python train.py --arch="uvit" --model="image diffusion model" --dataset="retinal OCT scans (Kermany 2017)" --train_examples=49215 --image_size=64 --horizontal_flip=true --conditioning="none" --objective="edm" --cond_dim=256 --norm="layernorm" --norm_position="pre" --hidden_act="gelu" --mlp_ratio=4 --head_dim=32 --fused_qkv=true --qk_norm=false --layer_scale_init=0.01 --parallel_block=false --inner_norm=false --patch_size=[4, 4] --layers=14 --width=128 --positions="conv" --init="trunc_normal_002" --residual_init="none" --optimizer="muon" --muon_scale="spectral" --learning_rate=0.015 --momentum=0.95 --nesterov=true --orthogonalizer="newton_schulz_5" --adamw_lr_other_params=0.00072 --max_grad_norm=0.5 --max_steps=6800 --batch_size=128 --epochs=17.7 --lr_schedule="cosine" --final_lr_fraction=0 --warmup_steps=200 --weight_decay=0.01 --adamw_weight_decay_other_params=0.01
Rows from block 9 of a small image diffusion model, named by matrix and row number. Rows with one number belong to one neuron. Each number is 128 + 24 x the weight over its row's rms, rounded and kept within 0 to 255. All counts start at 0. Numbers have three digits each. After the name is the row's rms in percent of the matrix's.
After each neuron's rows are labels from the 100 images, of 14976 (inputs lightly noised), where the neuron reaches its highest value: "strongest on" is what is common among them; "patch colour" is the nearest of a few named colours to the mean colour under the peak. Only what is clearly more common there than usual is listed. The data: retinal OCT scans (Kermany 2017). In brackets: how many of the 100.
# fc1: MLP up (model.blocks.9.mlp.fc1.weight, 512x128), inputs 0-127
# fc2: MLP down (model.blocks.9.mlp.fc2.weight, 128x512, transposed), outputs 0-127

fc1.197 086:093129139119151113117161139158139142135137144149123180139101149114110102163141120067107127066148124161111161151122155132094118126082145109062118123096092153163144143121142175129139108088126124161100130135107147111120147125102118105131134141167132134124136121150094124167133118049122145139122120118116131106151150146145106153108148126108173120159121128128148136128127118071182113125140
fc2.197 094:150129149161125144143096111086103106130128125115166067116164115160135130105148153162122129167105133123117101121162119127146143122168114109166128130132169113108109112137108069099123156153131105088124145131152108145119147137139152133106153142087129128151120155100171111118113122213142115100135129130113104148103089104110143085152114124129083128100142125108128115149151119169177145144092
strongest on: finding: diabetic macular edema (33)
patch colour: grey (100)

fc1.227 116:128084141111112141121138115137123131192148140117121089146158132145105110102131102169108135113140104124105118162088159142086153107147143139103153122121081079128124146114079153112104128112140121166113121145116108155139097107139104116159144161150119092149163129168122081119133129172122114091158152158114149107114135098169158089093153110123096154153131135134156090125108157123115172152139
fc2.227 122:111143129149137128106152132109131124099126129150114170109074128103152104148100133074111135138141164133147129111148081118161092167106078107175077133120186187107130126141140123143152131143142123084129128129139149105121173139111171149098111169103110136108102141087144177147137148077135148138099127116116136130109121155088111153145107139142154108118141156126137155127129126139139085114123
strongest on: finding: choroidal neovascularization (92)
patch colour: grey (100)

fc1.437 131:126111170144126129182132088140112177142125143115101140139147102135118068098117164123091103108127184134103158149098127180088107107106151139110161149133143123132094135132124127120119105171110111116118115118114145130125145143198124102121135142120159144116119164143154128125139098155156079140081125122096129148135117132159124170155117146106142151117155096102105140104085142130094129086126
fc2.437 125:118169105112137125091136172111140109131141117128154124113104135128143195147140114138177133163136098110142092094170141100161126147154111120172091119121114128119170108116101130113147151066128151132156135112121112134137095111062122167129092122139098135119145091088112126143103149123121174110183110124163115124139126149086142116118147129144112091151103166148125133166138136106119119150119
strongest on: finding: normal (91)
patch colour: grey (99)

fc1.66 085:166112173107106104130113129101157165123140104152140126101117135111185141116124144148118172128161094116158110053107138139113162118128153148154132161158130090087158128092106153115149140152162119125117106081119143144128134105098156162156110098152104124121097109137125116123120117098120092125075112134128140121155090145159161136107097099107147110163157108151117135135128125160160104154108
fc2.66 093:107141116137122137133110098181111088127127156131112110138138118148076106159122108123139114152105148158091151188125095118115059100134092128142168090102115160149105109158121125157113118106088141135132150161109099110127124156150129103125155108121155121162174114132116150139125140172119145140177139114142116137088165132119104093126159167155103110103128132133165145118121144102165132085136
strongest on: finding: normal (86)
patch colour: grey (74)

fc1.400 081:145084115111113135144155123086085142146095133152160118132082114116102121126131129138110118106136108101173118110147112163138092144157151146146098130130107101125156094113100153106117126133151177112129181118152177099154133108134140152142116132103130120157131160139123141157082116108084111171091129123144142103131098130138121173107106136147155157147155084170143106157129129145126060106151
fc2.400 086:111148142119142124112102131146171117089177117127106125123170135103152139120118113158115141153128147118069148140107146127110140133110146123099150121135131154123094157143186123155121131148103072164135080135124088161126129129152125103113134134143139135073110136138126116100165160147150157106148111130102122163120164122125113115122158108107109121084122190099131137095132131108092193151081
strongest on: finding: diabetic macular edema (28)
patch colour: grey (98)

fc1.72 093:131103081126157124127141084112104131117173137148145105099115122134098128129162112121144133140132128116104112163121146154093128093140141120152115112131127124103114133093145171148138155158086137126099171136138150142171136146136117112154133138111130126119107119161148121133118107116088122168063161115144190099152176118099110095105125126120139122073104117141100144131088197160145161102142
fc2.72 098:131138192137094128135100161121147124124109119097100151155142121124143126116115151129104123132118138146131149078128105124163139156114086147109138145125125130129156113168123090139112090084155100145155090105131075127100157122128149139117145140148149142155148133119118131107119145146149139070163101159123071166128098162140143177136127120134118122188133132117163120147176070103138096144139
strongest on: finding: choroidal neovascularization (71)
patch colour: grey (71)

fc1.168 101:105097144111123128146104119105129092128135135160137101095133136147088139135121120129131118148129129182147146101160142123134114114147125112093130114122093108105125110103110112143106153128118116143106130127116136130162127116173090146094134106113171123116119124125077124164101107173090120149104217137099146137110135131122141138179143096116105179145137147167177127132098171123117123105197
fc2.168 097:160149083134120134117138148141111174129124127086115154126125094080163111133145113113113129100137121081121110149088119125122139147106128141151141148127159154163141133171162121135157105105139140112142144138130114111090123167107164081164104113163104147124131129109179130093170145123175128124127052136137107124137110119135109108099137175116142086092116120112101120139123086147101141127077
strongest on: finding: choroidal neovascularization (89)
patch colour: grey (89)

fc1.460 099:139156138175121147086146084131102149133119187155079121115122169114126104124086103128129107128125129110126114131120155097109122137120156155107114164105119126144173157101106166138175109127093134134156168115130104140163116130127089131112144130111101101178137102144124158160104131128128108146142139131098119095137128138131111149082109124187121130157098137176080091125114140127092162126160
fc2.460 099:101110079095117124187157183128125143148145098106159126128129082147118155121181125114140135095116125116114147131147117147124116096149087082160120086142143147103096088125154114118124156124167150151129108133142158156137097093104159135119139151127124112083134117118167106113118129157127127105156146122161161161100102149112141094194143128082159119108102134102139157121145114129106130129136
strongest on: finding: diabetic macular edema (31)
patch colour: grey (99)