Weights of a small image diffusion model.
Model: 3.1M parameters, 64-pixel images, arch uvit, norm layernorm, patch size [4, 4], layers 14, width 128.
Rows from block 8 of a small image diffusion model, named by matrix and row number. Rows with one number belong to one neuron. Each number is 128 + 32 x the weight over its row's rms, rounded and kept within 0 to 255. All counts start at 0. Numbers have three digits each.
After each neuron's rows are labels from the 100 images, of 14976 (inputs lightly noised), where the neuron reaches its highest value: "responds to" is what is common among them; "colour at peak" is the nearest of a few named colours to the mean colour under the peak. Only what is clearly more common there than usual is listed. The data: retinal OCT scans (Kermany 2017). In brackets: how many of the 100, against the usual share in percent.
# fc1: MLP up (model.blocks.8.mlp.fc1.weight, 512x128), inputs 0-127
# fc2: MLP down (model.blocks.8.mlp.fc2.weight, 128x512, transposed), outputs 0-127

fc1.374:087101092102127223149118111198067130111157101123063147128102143173069136113078103113099181109132129162182144183095132171103114120090150164170139129155157116138113188122159143128100153130171149141125109086187092154131117171161112177164098115109147143100097157118160143149063129095113055077166124132107125069136107177120146169074154084137114156122148102147129060102131115122103169126125
fc2.374:155130147126127057102150139096178101123109148132083154155146089084130112101142120158138044149100147072140114086152135140162151124169087111120073166103115160086152058117127125141178120104055126139132181180082151127128143095103128083063179138147103091142188107123138138124176113204165166156126111118172083182157168102124169092192101168140149093110109131132121197124138116147125113141150
responds to: finding: diabetic macular edema (69 vs 11.7)
colour at peak: grey (60 vs 22.2)

fc1.234:089138110152072117132113124116165079140133132153121091167128095155115154097157098208163123083143132128139150097135147079105129094126128159215121081156167091120051087110097065141150107159147134132137165102108168145142131158161125153110142151142209103140157108081187086142066106093146119164118168135129156105125126172119138169129086148130102110122094168112184176093115020142093158151118
fc2.234:165130163141215138151119125113130179114116120113128144117087130100107098105132175091087122144087103108128106122110123167161140153155156047088120159146126167152222175145166172118111149129130093126168136123129134099036161107080122084125129098099083139128125150170062143116154086173144151121157101126136133147128138115160094087095145117120095120167174116161112078187164184097194063085104
responds to: finding: diabetic macular edema (28 vs 11.7)
colour at peak: grey (100 vs 22.2)

fc1.352:105099057119119137108118146150129099090111148172078121107139157116137102095108094043162138112113130201063163136149134100160120143150135138149103151211103103169068149131159136176125134138126133122158138080116129155107112161130142125173078132103148111155096112162123101068112105145173176096096035165129168163150168132162145122164135149151138169191155113081160159075136151066107141146066
fc2.352:145156155158124151170145124141139179117161098141080138179095103149143163117159171139097085174130150071156115119096120157106146126142199105120130126089108120127191126152107115096142170114156152130119126184162105111196153112096148152099173114136124124132124142126143174124143175146059093153139252104103082127132070130143129135100127147122132077075139140168103085172103145197183067122186
responds to: finding: diabetic macular edema (39 vs 11.7)
colour at peak: grey (66 vs 22.2)

fc1.218:043114102121114175095149146120111106132135133097117109103113130099035126132111136100139136148088132109143154132130159154135183119144100101137094118065157168093180121108120132160189145123121171103170187158132081160099140109108128094148120155100053102105129140106154174069131109153138141143135141082123163153157097131049109177150156151165053136075129151094143160139176103167169170174203
fc2.218:194148127148122075160145138102114157098096114149138146120135118127219103108192149151101115128165083172117132127140108092141098132097169090100181125176125082129093110140132131062092107137100101142079074115125142090151135144170131125106129159159214151110136093131092113188128158061093108160107099154114069119105192110179109086116108136096175101137143056142100116154082144076108087087101
responds to: finding: choroidal neovascularization (59 vs 29.4)
colour at peak: grey (69 vs 22.2)

fc1.334:078119091104104161112185116101095144163139152121141043140137050143179136094125211125114094134159108119123151149139127068154155146100093158146114098128166155103149183143146129150158163140091192099120140155070121100134180150165122129160117105180175031142122076151147122161093122127109155142134168117090114108129095082149111155112051114153139108127133084067080165096142128109176134121150
fc2.334:221154170138124138101084108196149072143137119146093151105081198108066095079208129143151158152108137125137117125138166152060109154092173091118140095167119096108132077128154099125087092107141096131126134114174114123080119159089148168092114157088101176121140157116162146104133148138086115081134100133117137169112102168142180153144178118121108099140109128175177075158103163142058149125078
responds to: finding: normal (85 vs 51.6)
colour at peak: grey (100 vs 22.2)

fc1.444:144137181062166115071120120206153101117143148091096131128084098120081065192148149139143167126146147122183186134166141119098127138103047186137117160182146148107107109051155162099174115081171158152083145155168140104096150072155098108158160145135120144080118124096149097132107091109100123176139137113125150116049120170110105156075111102190150154096123122131101138122139128122146165111152
fc2.444:101107122208122147190137140069122167145101145198154121131214158107179217202100128127146083110082134112066067141101111159157089128147179065134135140107141084178156128185115099144125145143120108103156125126128120151162103162091134157131134140139120125175098147145118141114149184141139126084127150106114096158214143119144110161178162106081101143101151164157125148132151145138137068137121
responds to: finding: normal (85 vs 51.6)
colour at peak: grey (100 vs 22.2)

fc1.214:175095131101152169141137177107135119155122161135141109157168165191151112076123154136099103164202110064093052145104096081090141133089166148109193159147100131174176124125152167138148142068113160183131140112128135155157127061098156110085160150144146147094144150085103131147099123167060082141169073099117103141095074119074115179120151131097125106121149120130050108111124141164100142165109
fc2.214:085180110159114100105117080106099105114093092117153116092113098125118113122114093127189175099057111209107205144156172176151123084151097114124081116115129127075126162066098082091099122166138092087075069146167159127118102160149077135131096095136082094174113137164156098129127106085173182119115155146116109125164167104156121102135077120146118140126105102111214151131162123139135083107168
responds to: finding: diabetic macular edema (31 vs 11.7)
colour at peak: grey (79 vs 22.2)

fc1.428:158120115140126119056118129194139150155083116101176150103139131123128135169142093150089086142121158183109094108145168050133126122104111098130106097130113179135166137069148137116160107083126213172095102125150136118179118129125143085113194145089124091124193142136181151158084093185143148101150145128161161101132128146083089169143118124057061070130081145175080137159087161142133130093148
fc2.428:101155146116112144209134143071136081116149132156164118140104128137128110136094158087149172115095112120156165193163080176111122125148125148128127177143117102133071104167122143146096154147135081091182177144117130096061189130101129148157078114185139143140059131111065117064163176035136136149114121134094118158136138119174153101093099129176184190103180094091155134114152108123138136155100
responds to: finding: normal (80 vs 51.6)
colour at peak: grey (96 vs 22.2)

fc1.354:086110117098085161159080133126109106121155127168170123142053132204197118089092162096130123143085130056141115135136123099106168101107152120140163105171066097104093149141090136128145130093128103145120171146110145138148176133089113111123077104074090173192126163164107139042128151163179128151158094142105148165146171160136199097181092128142141116109098129104152110114190058114157132138137
fc2.354:160118139151181068106165107126111104117117108090168116124166108108071173105147117162107111116168141168114138085118110169138086156163129120147086162118120117204142132084147121101108089192074199098143118089132161147124092160190190111109149125125108117084115121063164083217159119088075140129116135137129085109123105114090061111123178158097095150150144139130118161119048159152090135148152
responds to: finding: diabetic macular edema (31 vs 11.7)
colour at peak: grey (99 vs 22.2)

fc1.511:145106111209079073102129165229150098143115135078107148166102130162176120160082082129113096117176143122132134122187089124133090071168123071170119141159137099156104181181139096090138105163096156147073112119158124150089164087105111095186119135117139090151091083146141136079137168104152136123122087128119138134095086134138189159099080168139110152148133057123106155158166115124100168148141
fc2.511:090196130079175147178125101049093147124104128148118144070159083140108104183134182124132174130135094132174121174070143122126145159094129161121142115075116158076135066081111158169129121115176091138171168132088107109141078144183148175071124125161094162106171173140089156150132080138113131122122190127127136136186124139129079072120127109161136091120155167149141139109101123156185088075115
responds to: finding: diabetic macular edema (38 vs 11.7)
colour at peak: grey (96 vs 22.2)

fc1.257:139122163092106046124133142115149136151133203135130098122178089117098144102153194150141111089123150167163118151136098123130154112094168157223115123125130132073106083107141155120165140112136228126155147182102121189132116058072105134120153123173141126127112089110137152114114105138121089164120172074126175131108098170065071153058080099108146150125095095130130143092093145120140174127154
fc2.257:079159099125139187130111078145130131082095096144113182121079157164154079144128101099134147157138110103077128124164140116129104174174137132115153120161154097145157185127107114140086109150128050147090132086132162052140136179172122088159076147112097094137185117131071120137106165078172161090164068197119085131133113121168159136190158132129116110172141164112090118187162138102123100092077
responds to: finding: normal (89 vs 51.6)
colour at peak: grey (100 vs 22.2)

fc1.139:145107077068140119121150136127102099115206050143089180135101066148091120167102136115098118084115094125082129124118140090148123109134157173161109154141174161146163114121118133074149196164127124161147112107131161086150193124141153145054100183101094169175138125134145079095076086136146144190148100212145185148084161127123157124143111158134107084106110129090106097135112099179134157128153
fc2.139:102118130143137151124123170092110102172090150093060076098155172118170125201157142137153133161121149131169085121107134169122179074159058095089140100095110136126113147132082109132129072112167181146149148159161109168123079121081110126192138109174128028139103162132115163120164138115129073113119146105126066092167146144160119108139109131195124154151136159095172202150133166116104133086090
responds to: finding: choroidal neovascularization (66 vs 29.4)
colour at peak: grey (97 vs 22.2)

fc1.150:130079144117160090084116158138116119133134140142102178151139045163095092094105136092113129101117089111101143098116155148150152102118136113172163116117109128064129149143125119102185125132132146159164075115124102119124106141192088173135096212070129168083140074154118098154161164153208157126117142077158088123129194158149104149143104146109172078122129135125128102116141068182146028178123
fc2.150:161162089122160153184157115142137118117119099091116093112084167100140189108140095145163140207156165144123071102122120094138086110131109132092098164131134131176164117162142122125073140117121099136111160110150161158140165117057128087118114043190135084202089168114149145127097101111059103124104125148094201129099083083101159101095160099182092168162134122105144139122121150117092186077142
responds to: finding: choroidal neovascularization (71 vs 29.4); finding: diabetic macular edema (28 vs 11.7)
colour at peak: grey (71 vs 22.2)

fc1.72:126092059113081178142177125112156093132090168132125193139126129139140180116155107093122082090160108079202130150173172108092218115136126083138176122164159174084109165166066151089154108164128119126098085170112125081121106132154123105088150105092124150153146140091137093067148142124104091142149138053143082114150109134183184118095122143139131115148095154184154132119098091100140099117172
fc2.72:140193152121170120176114099142119144115150121124091064096133133174125101126084116189146144171106158153065174095090095152131055161144120143127087165075121136162130139071191087150122194092134125144155144094140164171130130157105075143179095164148119149080130078149148184151104130138154161123110117166140162111078157097073097138160174091089106132071157098069110157099147152167117161134114
responds to: finding: choroidal neovascularization (64 vs 29.4); finding: diabetic macular edema (30 vs 11.7)
colour at peak: grey (53 vs 22.2)

fc1.122:144096119123126114089107191133152087196176182142145096140180156125126082129138124103060079139117145086075129122128094160103136137079118083145126121086121134127112150054119115102095158112155118104138164039097138148125158156137098127169140136119154107203106181120082133154102173100109106191125128070155112135160182098180123108129137171173164161185067109119202141114135115145109103137105
fc2.122:138156141174146140211161107163112123077103104172183154148090092110116183119158160119159179110146138139136154062118154079169085116142145169124189137187130136143126130191119147171146114169096136146090157218173099105107108123110169093133083144153119155104134077159178144115137099176168115089133105144073109156089132122084121168098097094097105149072160124156072162156105150128144164133148
responds to: finding: diabetic macular edema (30 vs 11.7)
colour at peak: grey (79 vs 22.2)

fc1.417:121158078115083104125059105117135138162171097088158133186140108221129118120099123167070142147076144176119195078151089105112121147112150118103116096163157150115172125110126059093119139139142124189120095131136081129144199154184121092133129148132156100153091152096167189139115131160134112137071060119123122118071109075189158138131145179160166157150142138094079091120169113125108130108111
fc2.417:137102150111188167099111120156113133103073155147132137050128105075117112105132130070184137131188117074132000156094135118147165084109090137131145193114146158144098108115122193142129112127094117104123177129122180132093072079076117143129141126116114162141125119128117073104126119081137124118171186127182104118178149141105128102079110083095048128100128106171141151134102154137114137154130
responds to: finding: choroidal neovascularization (73 vs 29.4)
colour at peak: grey (47 vs 22.2)

fc1.123:132108096136167138110157155145129128118075167153132117154125055129171127091120205125130174113116156089181215089106165130138095099145110157126170126121165084121129140146110127142112079140120109149182199081116080152186184153131129125106124159134108113124145093117134115160117008129092099090150060100144132125124114147149112159180124134158146075114078114111073073165086108152156121132155
fc2.123:134132145124111113133127103127125108116181128091108111098108208132105103108108066133143082145159128168064056119132116111140161161097141113100119121107126162151122082107123146123142153142121174121105064143152189078131084097069129097143118069124140154103150161125110145046105244118158169162138200167135120122121107106077114113081110126095118161117174120120172173140157154080096128060131
responds to: finding: choroidal neovascularization (64 vs 29.4)
colour at peak: grey (95 vs 22.2)

fc1.64:144121091103075122076129109079123117102158086100153171128139098169117108111091145125143100085153167159096107055145147082088130108103136056149159195139135109061125070198138102124159115156156166094145124160139197172139107129159080164086183176113171104083087122108088124135117147143155134162127163101086145151101126163138196131129163089155121177148194129132093118086175141111132126151144
fc2.64:101112174192205139141111117166128114167085130166142073096136141105136115131142146134122211175102073132134113192129097126156136142170132148112111116158141118160158175052131174159093131108113139127103124088159080098099173154079145099123078094126102160137179178127157099114145092059064110117128077149162110101157138118115043084165114157148094116119108118106165173128104135172108156106094
responds to: finding: choroidal neovascularization (69 vs 29.4)
colour at peak: grey (92 vs 22.2)

fc1.507:160131122085107122129109143132172117091101231115155090112143134128134063120174117155104114189130134124145132129107097111116164123103168166108066142144141143165138108101127134120137185193113111167125165176159140078181188121112142069116171085153119099181145093113106110078170081074084133085184133114147082079141124144170100107126110142096148169076140070142167144133127194139136102096088
fc2.507:085089162149144101162125084133095192149174091147108160092153168138144164152077093128125166083122097150093125170122135129139136135208077092153191104121127123118085148144104140128104078114109117078148094067072126137105111143136122167137126127133117124069122133169162154196107166188145095164108092138091161162114168104106129118109170128120158104207066172076087075137137084109114157168148
responds to: finding: diabetic macular edema (31 vs 11.7)
colour at peak: grey (100 vs 22.2)

fc1.459:103145080137130140145095152148107084088157064080110139179131078147135097091131154203154154076118225156134038154124159102192125103097087085099094084126109112192111157121088157146144131160160140139147166119097148156104087135138104120104143163116172134168118145182096133084110079148144144150162108139137157105166098137169115097127126128077134108146090128166143100076135120206144110168110
fc2.459:127104151130148088098142124094157171171087184128074133100091111077135154065129106071115105123127055102121171064111095154117151182188189182147138166143127165120150144116185133114142127074064164095139110152140115106147179081134161131156133101156078126106124105087136104151168158141099125121097218119093097120069167116112094129092127130157151123142143126103099112186134131047143123109145
responds to: finding: choroidal neovascularization (86 vs 29.4)
colour at peak: grey (98 vs 22.2)

fc1.290:144114156111179140103123162123102186138125108123143143088195157145129072148155093127089141146132151083110178116134127103116138203117059203122092111091142154134153118152112136106111133178124220100130087096102160129070139109106135146141143137163134093093133127135088164087102103090167077101105079204171130083152163148151091110169141136116095212129144117101127123091130137178112087099068
fc2.290:135126077117090132182129136122153097127158120176139118123105108123129159162065151104126117158139128163111132134145124147162135085145181093098094155203112107171127153103146154108119122051094066136124140188141087132160168175152124171114058079095106150149130159127166116156210178136092145161166175059075120191123129125105157116166145093130145072169140103094093166165143149124160099071115
responds to: finding: diabetic macular edema (42 vs 11.7)
colour at peak: grey (94 vs 22.2)

fc1.457:089110087140167138137146172074088159189116087135119161167159132159108102149102164121074130137106138132164148162093103097111092132112181094087121109145153032110147142119212123062080116129159147185118106063118133061137116170181206103123184112133150158132159106133096101132178107133127155170099166137193111148125098117125091107146115135172129128156126153120104094084147091106132174122097
fc2.457:143190128147099140097119077198152090085128173151141106120147170103184180126100118120145123126142149155104109085167172143126132101126116125164105182133129202138120063139092095147164153050102155080149184141178117184138106126107084146152068132121109060090106120124204138183107103097123137094111112120141136159137139130082170150128169083126151172090132097143155196166154159140131102165147
responds to: finding: diabetic macular edema (45 vs 11.7)
colour at peak: grey (61 vs 22.2)

fc1.22:106138094103068111116145156129129084114082157146099086099107166147146149157169166116170111113117147163134159143124167166146157086155210132113067179082130091076103133122141116119147098149120148137138152124114075096111117096159127138135137113153144144197109117105084168155084028164129180198105091041152158174111114164134080153159129172139148130079134157100127155195107123089112102125142
fc2.22:157149183144199156160111083117137160168158108096078148137163078128112097150115071122068128127128097094136100124078099109085112140093027142172166050170122142133153107155096095135112160132127134125102095086119160168125155167146106114091105167092117116087176091119138110085189217124139124101154139153149117102126139084130127086128137147133075124203090089144127120103165135164131178108122
responds to: finding: diabetic macular edema (35 vs 11.7)
colour at peak: grey (100 vs 22.2)

fc1.382:177079081119035100153115165081120120092142017137156172093165067093148166092118074134153149106166135109131167139095208131115165131157190135128112091129143134079101073106146149117147123146144153152156098144149168137100107113112148161130135117106108126188112112169126172118150120147156120110110100166115136164100079175176157100087106115138131152157081172059142135108128102137143171089132
fc2.382:048139153128173140069113105157106163151126202115170092128104162162122106087105183135092128155085134132065103145151123128121131144076102157134156107136129115149146195138132096144064143086120077100065148094121111111168135120160106073128134112158101078109128118097126094179115110078110133157155144094111134103159140069051105145187150150162134120074147078171151125126142165143065106185164
responds to: finding: choroidal neovascularization (61 vs 29.4)
colour at peak: grey (90 vs 22.2)

fc1.277:083103114124162142149088127101153127102121134124122105166132069102141106150146147084148159121133122108156156097132096071174137145176162127131080123031195214059119104132144097119175065095148163190157136103167077128090148147072146121135107083102150132170115137130063132119137152170139065123150150116148104182182137152169134113121100137170102140101106187104144120174119117179097121158103
fc2.277:184132162115108108127159123126095132147147156150145150103144211142118126146148131159117110108123132122147100180147182173048137098133069110109155126216120095188142119118114112157066187156163107122103132173131169136155120149147136088101130174172089151113150153140182113140107127094130193174101115126093143078036159119096097121138137099093123142128116086147118125110096125067145152032166
responds to: finding: choroidal neovascularization (61 vs 29.4)
colour at peak: grey (57 vs 22.2)

fc1.86:131090153115129132099153140144117139087160120090102107120114156129110185107115126175130154137115127142081099115133125084116115135114113154084113113134117077099122047202193146210140112160117122158192144115148113137117103048151142121107136116158141123199073159115134108156076151164097097085167231152136130096153139109188124177106159081152176091150153094069117095144122113096141101118177
fc2.86:090196099158119174151078114133111094161057127151093134170120134100174105100154142089062092135101124142174162127125127171097123134122138117158127158125128164128149155079044091083097183067143143099075094128151133164128158213126138072147122162124126164105182105131081139097151097064115154162131075121116162181119108144091147094139138151115116150098100134166151186090111161139092153141087
responds to: finding: diabetic macular edema (33 vs 11.7)
colour at peak: grey (62 vs 22.2)

fc1.98:108101078128177091164133066195106169109125097085162125109098129113080166079123172179072062115155135133147131088125131100107141072114156158116151113171179119086157199147138111114106114098097161120139157153157146135104192164159132126073109169085101104093095137089155213121105132120143126133038129146150129171119102157165152108116074137132142095066130175115121168146151137154159122137138
fc2.98:147159168108067170108149194067180090157129139159155127154130135169166086086110135059212199129133135131106115112105129156150145172148112094142072115091133121184089069130102123118152099140173116116086123092132097104158075129098162120141144098157128109134186133163107046144124119145107133139198136137074106090139109119089117147127176116113090174184114065146143078114110116141099119150121
responds to: finding: diabetic macular edema (29 vs 11.7)
colour at peak: grey (74 vs 22.2)

fc1.231:117112121117117106120141086126145151156073136109071147094086110093127139093111117177116170103127113107138145193224114072117151097125116174107135125123138120139110173071152067125162132173119087135127066150145155129079140105158196085181155160162050132123150110149045129098152154133172120180186169115156182097147063111164097127115135147105144167149123118099125065110130148118127146165150
fc2.231:123113152120136143145128133133109125101180122143044093175161171190125125089149137108122058122136177126140096044072155193128099171141156062122118143132113146116164086173136153108085109098138152091114170097119103117195153130109101154086123054073168128119118163102182114166139155125083126074077104151065084151125163130126105132158119104132119091130170122172140162133151125117125103155059
responds to: finding: diabetic macular edema (29 vs 11.7)
colour at peak: grey (79 vs 22.2)

fc1.472:090107096130133082129109100119150152140125156135116119116151140102109138104145168132149133153140186151120172127174093070153101122144087104117129120167143103124126097087112161153102144167089193172119030180149188119146128137179128135135105123150131162191168141153128052057112082134064067126097112066124142151113106102190076211140100121114130118174118129159099154128119160174148139090085
fc2.472:161152158142111167117140124161113110109139109150111160161104090164144077098083104119111116091102093123123063135092146188103133126135197133186124132084122150127157142159130081076132118086176070107151194091116083105075134120094144117164149130139132063083130133093143207190119153128168201132158138163125117106145131139078178041129138129094111139103103131110159099166116107068104147180149
responds to: finding: diabetic macular edema (29 vs 11.7)
colour at peak: grey (93 vs 22.2)

fc1.372:143122105151109103127211153135120123127125121111174137158151075083093124159093149145123183089066147098083108096194090090111135109153101120171116202105169149156146096098151124155073132095102145147133142045132141130159157138122130089151187117107102043162116150052059115140148130150163095175111067088122113129124179158114125087140166130084157102160144136110135150137129140134184132143173
fc2.372:104114132109117168129065104119134160096124142126167102070119113165133146168150123077108039107189128122184175098060187172153097167152090156074139137138107137130105157202088134118176128140176099117147138189168121102118106106143121158123085126127101196099156109155210111112122116092126193125138143150183171137139141081131163144112124119184129126096101130140141123088135111113057122153090
responds to: finding: choroidal neovascularization (70 vs 29.4)
colour at peak: grey (91 vs 22.2)

fc1.83:077158111096085174123142074214109134078125097093139155081118146105128140114182132090058129077136174063136153114098126102103183114087173147061101113158136175135162134167129161119152167145138138132095134098150079164117149125129157189076119085131097129095081108128108126136147073189111121173153172123121126142166154081117149171113133152172108155121133089141190150123170117091064108140114
fc2.83:124110110156173118093141208075140098154159126173158085137125108144120160119074132166177110141106080188107097164130097144148109136162089076163202125057146122122100086105159125114100072123139111132157141173088175099088104150130081086176104154141179135141098153147157120102095186049159134102129116108143141115125140182114096079141143075102147113103082171097112095154103123169175140105161
responds to: finding: diabetic macular edema (32 vs 11.7)
colour at peak: grey (94 vs 22.2)

fc1.211:177147111149100170134123113097080082133115138099164163154144127124073159123121157155130145114111165090137152199156105098117090049192121081147141170106116090125116152073161119135144113105147112207118106102198217140091100139138124123112134163094145095105120136124117110069119164107127088144140161077127116139103140119118034195091120136142165100164050104149109139140148111173175151115146
fc2.211:069128133149161079141143132172177128138170121170196098136078146149169074128131106110133128160125105174118093077144171158166143200077127146126101121149113184136114114189096106144117120128115122061152128180067037109151162104114124122161143072195106131116130130128131153173102114153131158120133108172125145120161128122159215085136127104124115163075204132096120152099123151086091114160139
responds to: finding: choroidal neovascularization (62 vs 29.4)
colour at peak: grey (99 vs 22.2)

fc1.19:155120132126120129163133105120167138132156080074122110162111155166173073121136134101107127208178145129094144124136144147125179127114145134100165131145154115192091143151157131148107108129144083152069076098143087115045086120169103130136155055117087074205113133139139086127103115120119146155096157165053103112161161115045119181072097182124146163176162141135169151149101091149124146123103
fc2.19:095118166142163129145120113079140145129117210173152142118127181090052185104083095096145143037106095106181156179127141146141151123134134064132093159065111099052171141056089121148127141129099168099165168130133126107156126129090108096110081190117165099118129142141127179128151140126130134132133126091153145132100098132177083099171113077177131080083122162167113117123141155148101145148167
responds to: finding: diabetic macular edema (33 vs 11.7)
colour at peak: grey (100 vs 22.2)

fc1.6:107144111144202072081144156051146130087162122144113160092083140084099147138099133129132152139166125160090134109161154167189132127170169128080070114116097099103119127168150164131084091114135140131137143112147123096120090122093133208110096132084135195141195124083024154140114134126149128178145131083135110093121098101165147145142109134122153153150177159138123134116193096185130078121068
fc2.6:196129173100055191202124096152136115135087092118153132141138127149120155124177141086085087048122131125135116131128083099047131115096104158166154107162127138093182147087096060140164169165159113132120090099111098172157174104171126079161141087118158100145103153127197136161136137098175123106120088163165142163118107122144124128084093084132107142122129069114124106092130137056164112126132
responds to: finding: diabetic macular edema (38 vs 11.7)
colour at peak: grey (76 vs 22.2)

fc1.193:123102092112129071123195138104124105131124146155178183112139075135146065181107165095050177110144169106141124125143109158068126136159161166152117127147134085121097092159179103163172102187143171123176131085082075125161153096109147095067170099094174120121139180135156143163152149141157103155128083125095090158122165119109163111089082154087166127081056138115104128138150109116183115125106
fc2.193:107161127167134167108119123188134137122177090107139063189122136118105166186147112162163079121124162109131143125129149145170120149110137150075142107105120195160109164121070129133027134106134077124096117127189157121084112153129056144133088139140112127112125081099111121103116103152108170097108201158139189081124071130132083171101188099146051140150151137130123160067098130131096129129158
responds to: finding: choroidal neovascularization (71 vs 29.4)
colour at peak: grey (94 vs 22.2)

fc1.430:113104134203123119131115176153152069133167084066140108154095114112141102133140133066116128102137093138153118134103115105119145142105151127129124151148132093067107119166107086146113123119076187118130090143150181120167096135117177079073109102152146098141128125097124106150128081178146207105148113103100135203156140127120097148177131127187109100082070146148135237128174201103128094169162
fc2.430:106106072095121133112142086101113184096105192174152128125114129153088143143088137167118126171121167161094090152143110134124127116165108103124132095136123160159141131057137164062117130151202102123093147119116079153099148117118109144176152168095111179111136146118129141124147165064122053155111145142142139055133130138141168139098139183062157150160148089114114034137085072194081162108098
responds to: finding: choroidal neovascularization (68 vs 29.4)
colour at peak: grey (96 vs 22.2)

fc1.356:152054095112167154129110118095105197132118135079126137151118122071141133151142120129137127126037116096120158133103153101094146117205094192108083181123141105087104095204149116135146087152151111136209090098156121112124137130104099149132148163096145145091141144126136185150099162108112169146156183163168102161121105076180063134154060173112146115152120103152097115132130097186098123087147
fc2.356:115207165124064133155092140164147087137146152160102125111106162168126123154111127115079155122211164093124117114137100169120138115106170052144169080143133119138136152068097136106118197064117176133024170174119147122153069140150177148153112114162147120155095136123091059116171126167113092106117098100123121070135124131109189142092167091140161159112133134116149164149144147120147125170124
responds to: finding: diabetic macular edema (28 vs 11.7)
colour at peak: grey (67 vs 22.2)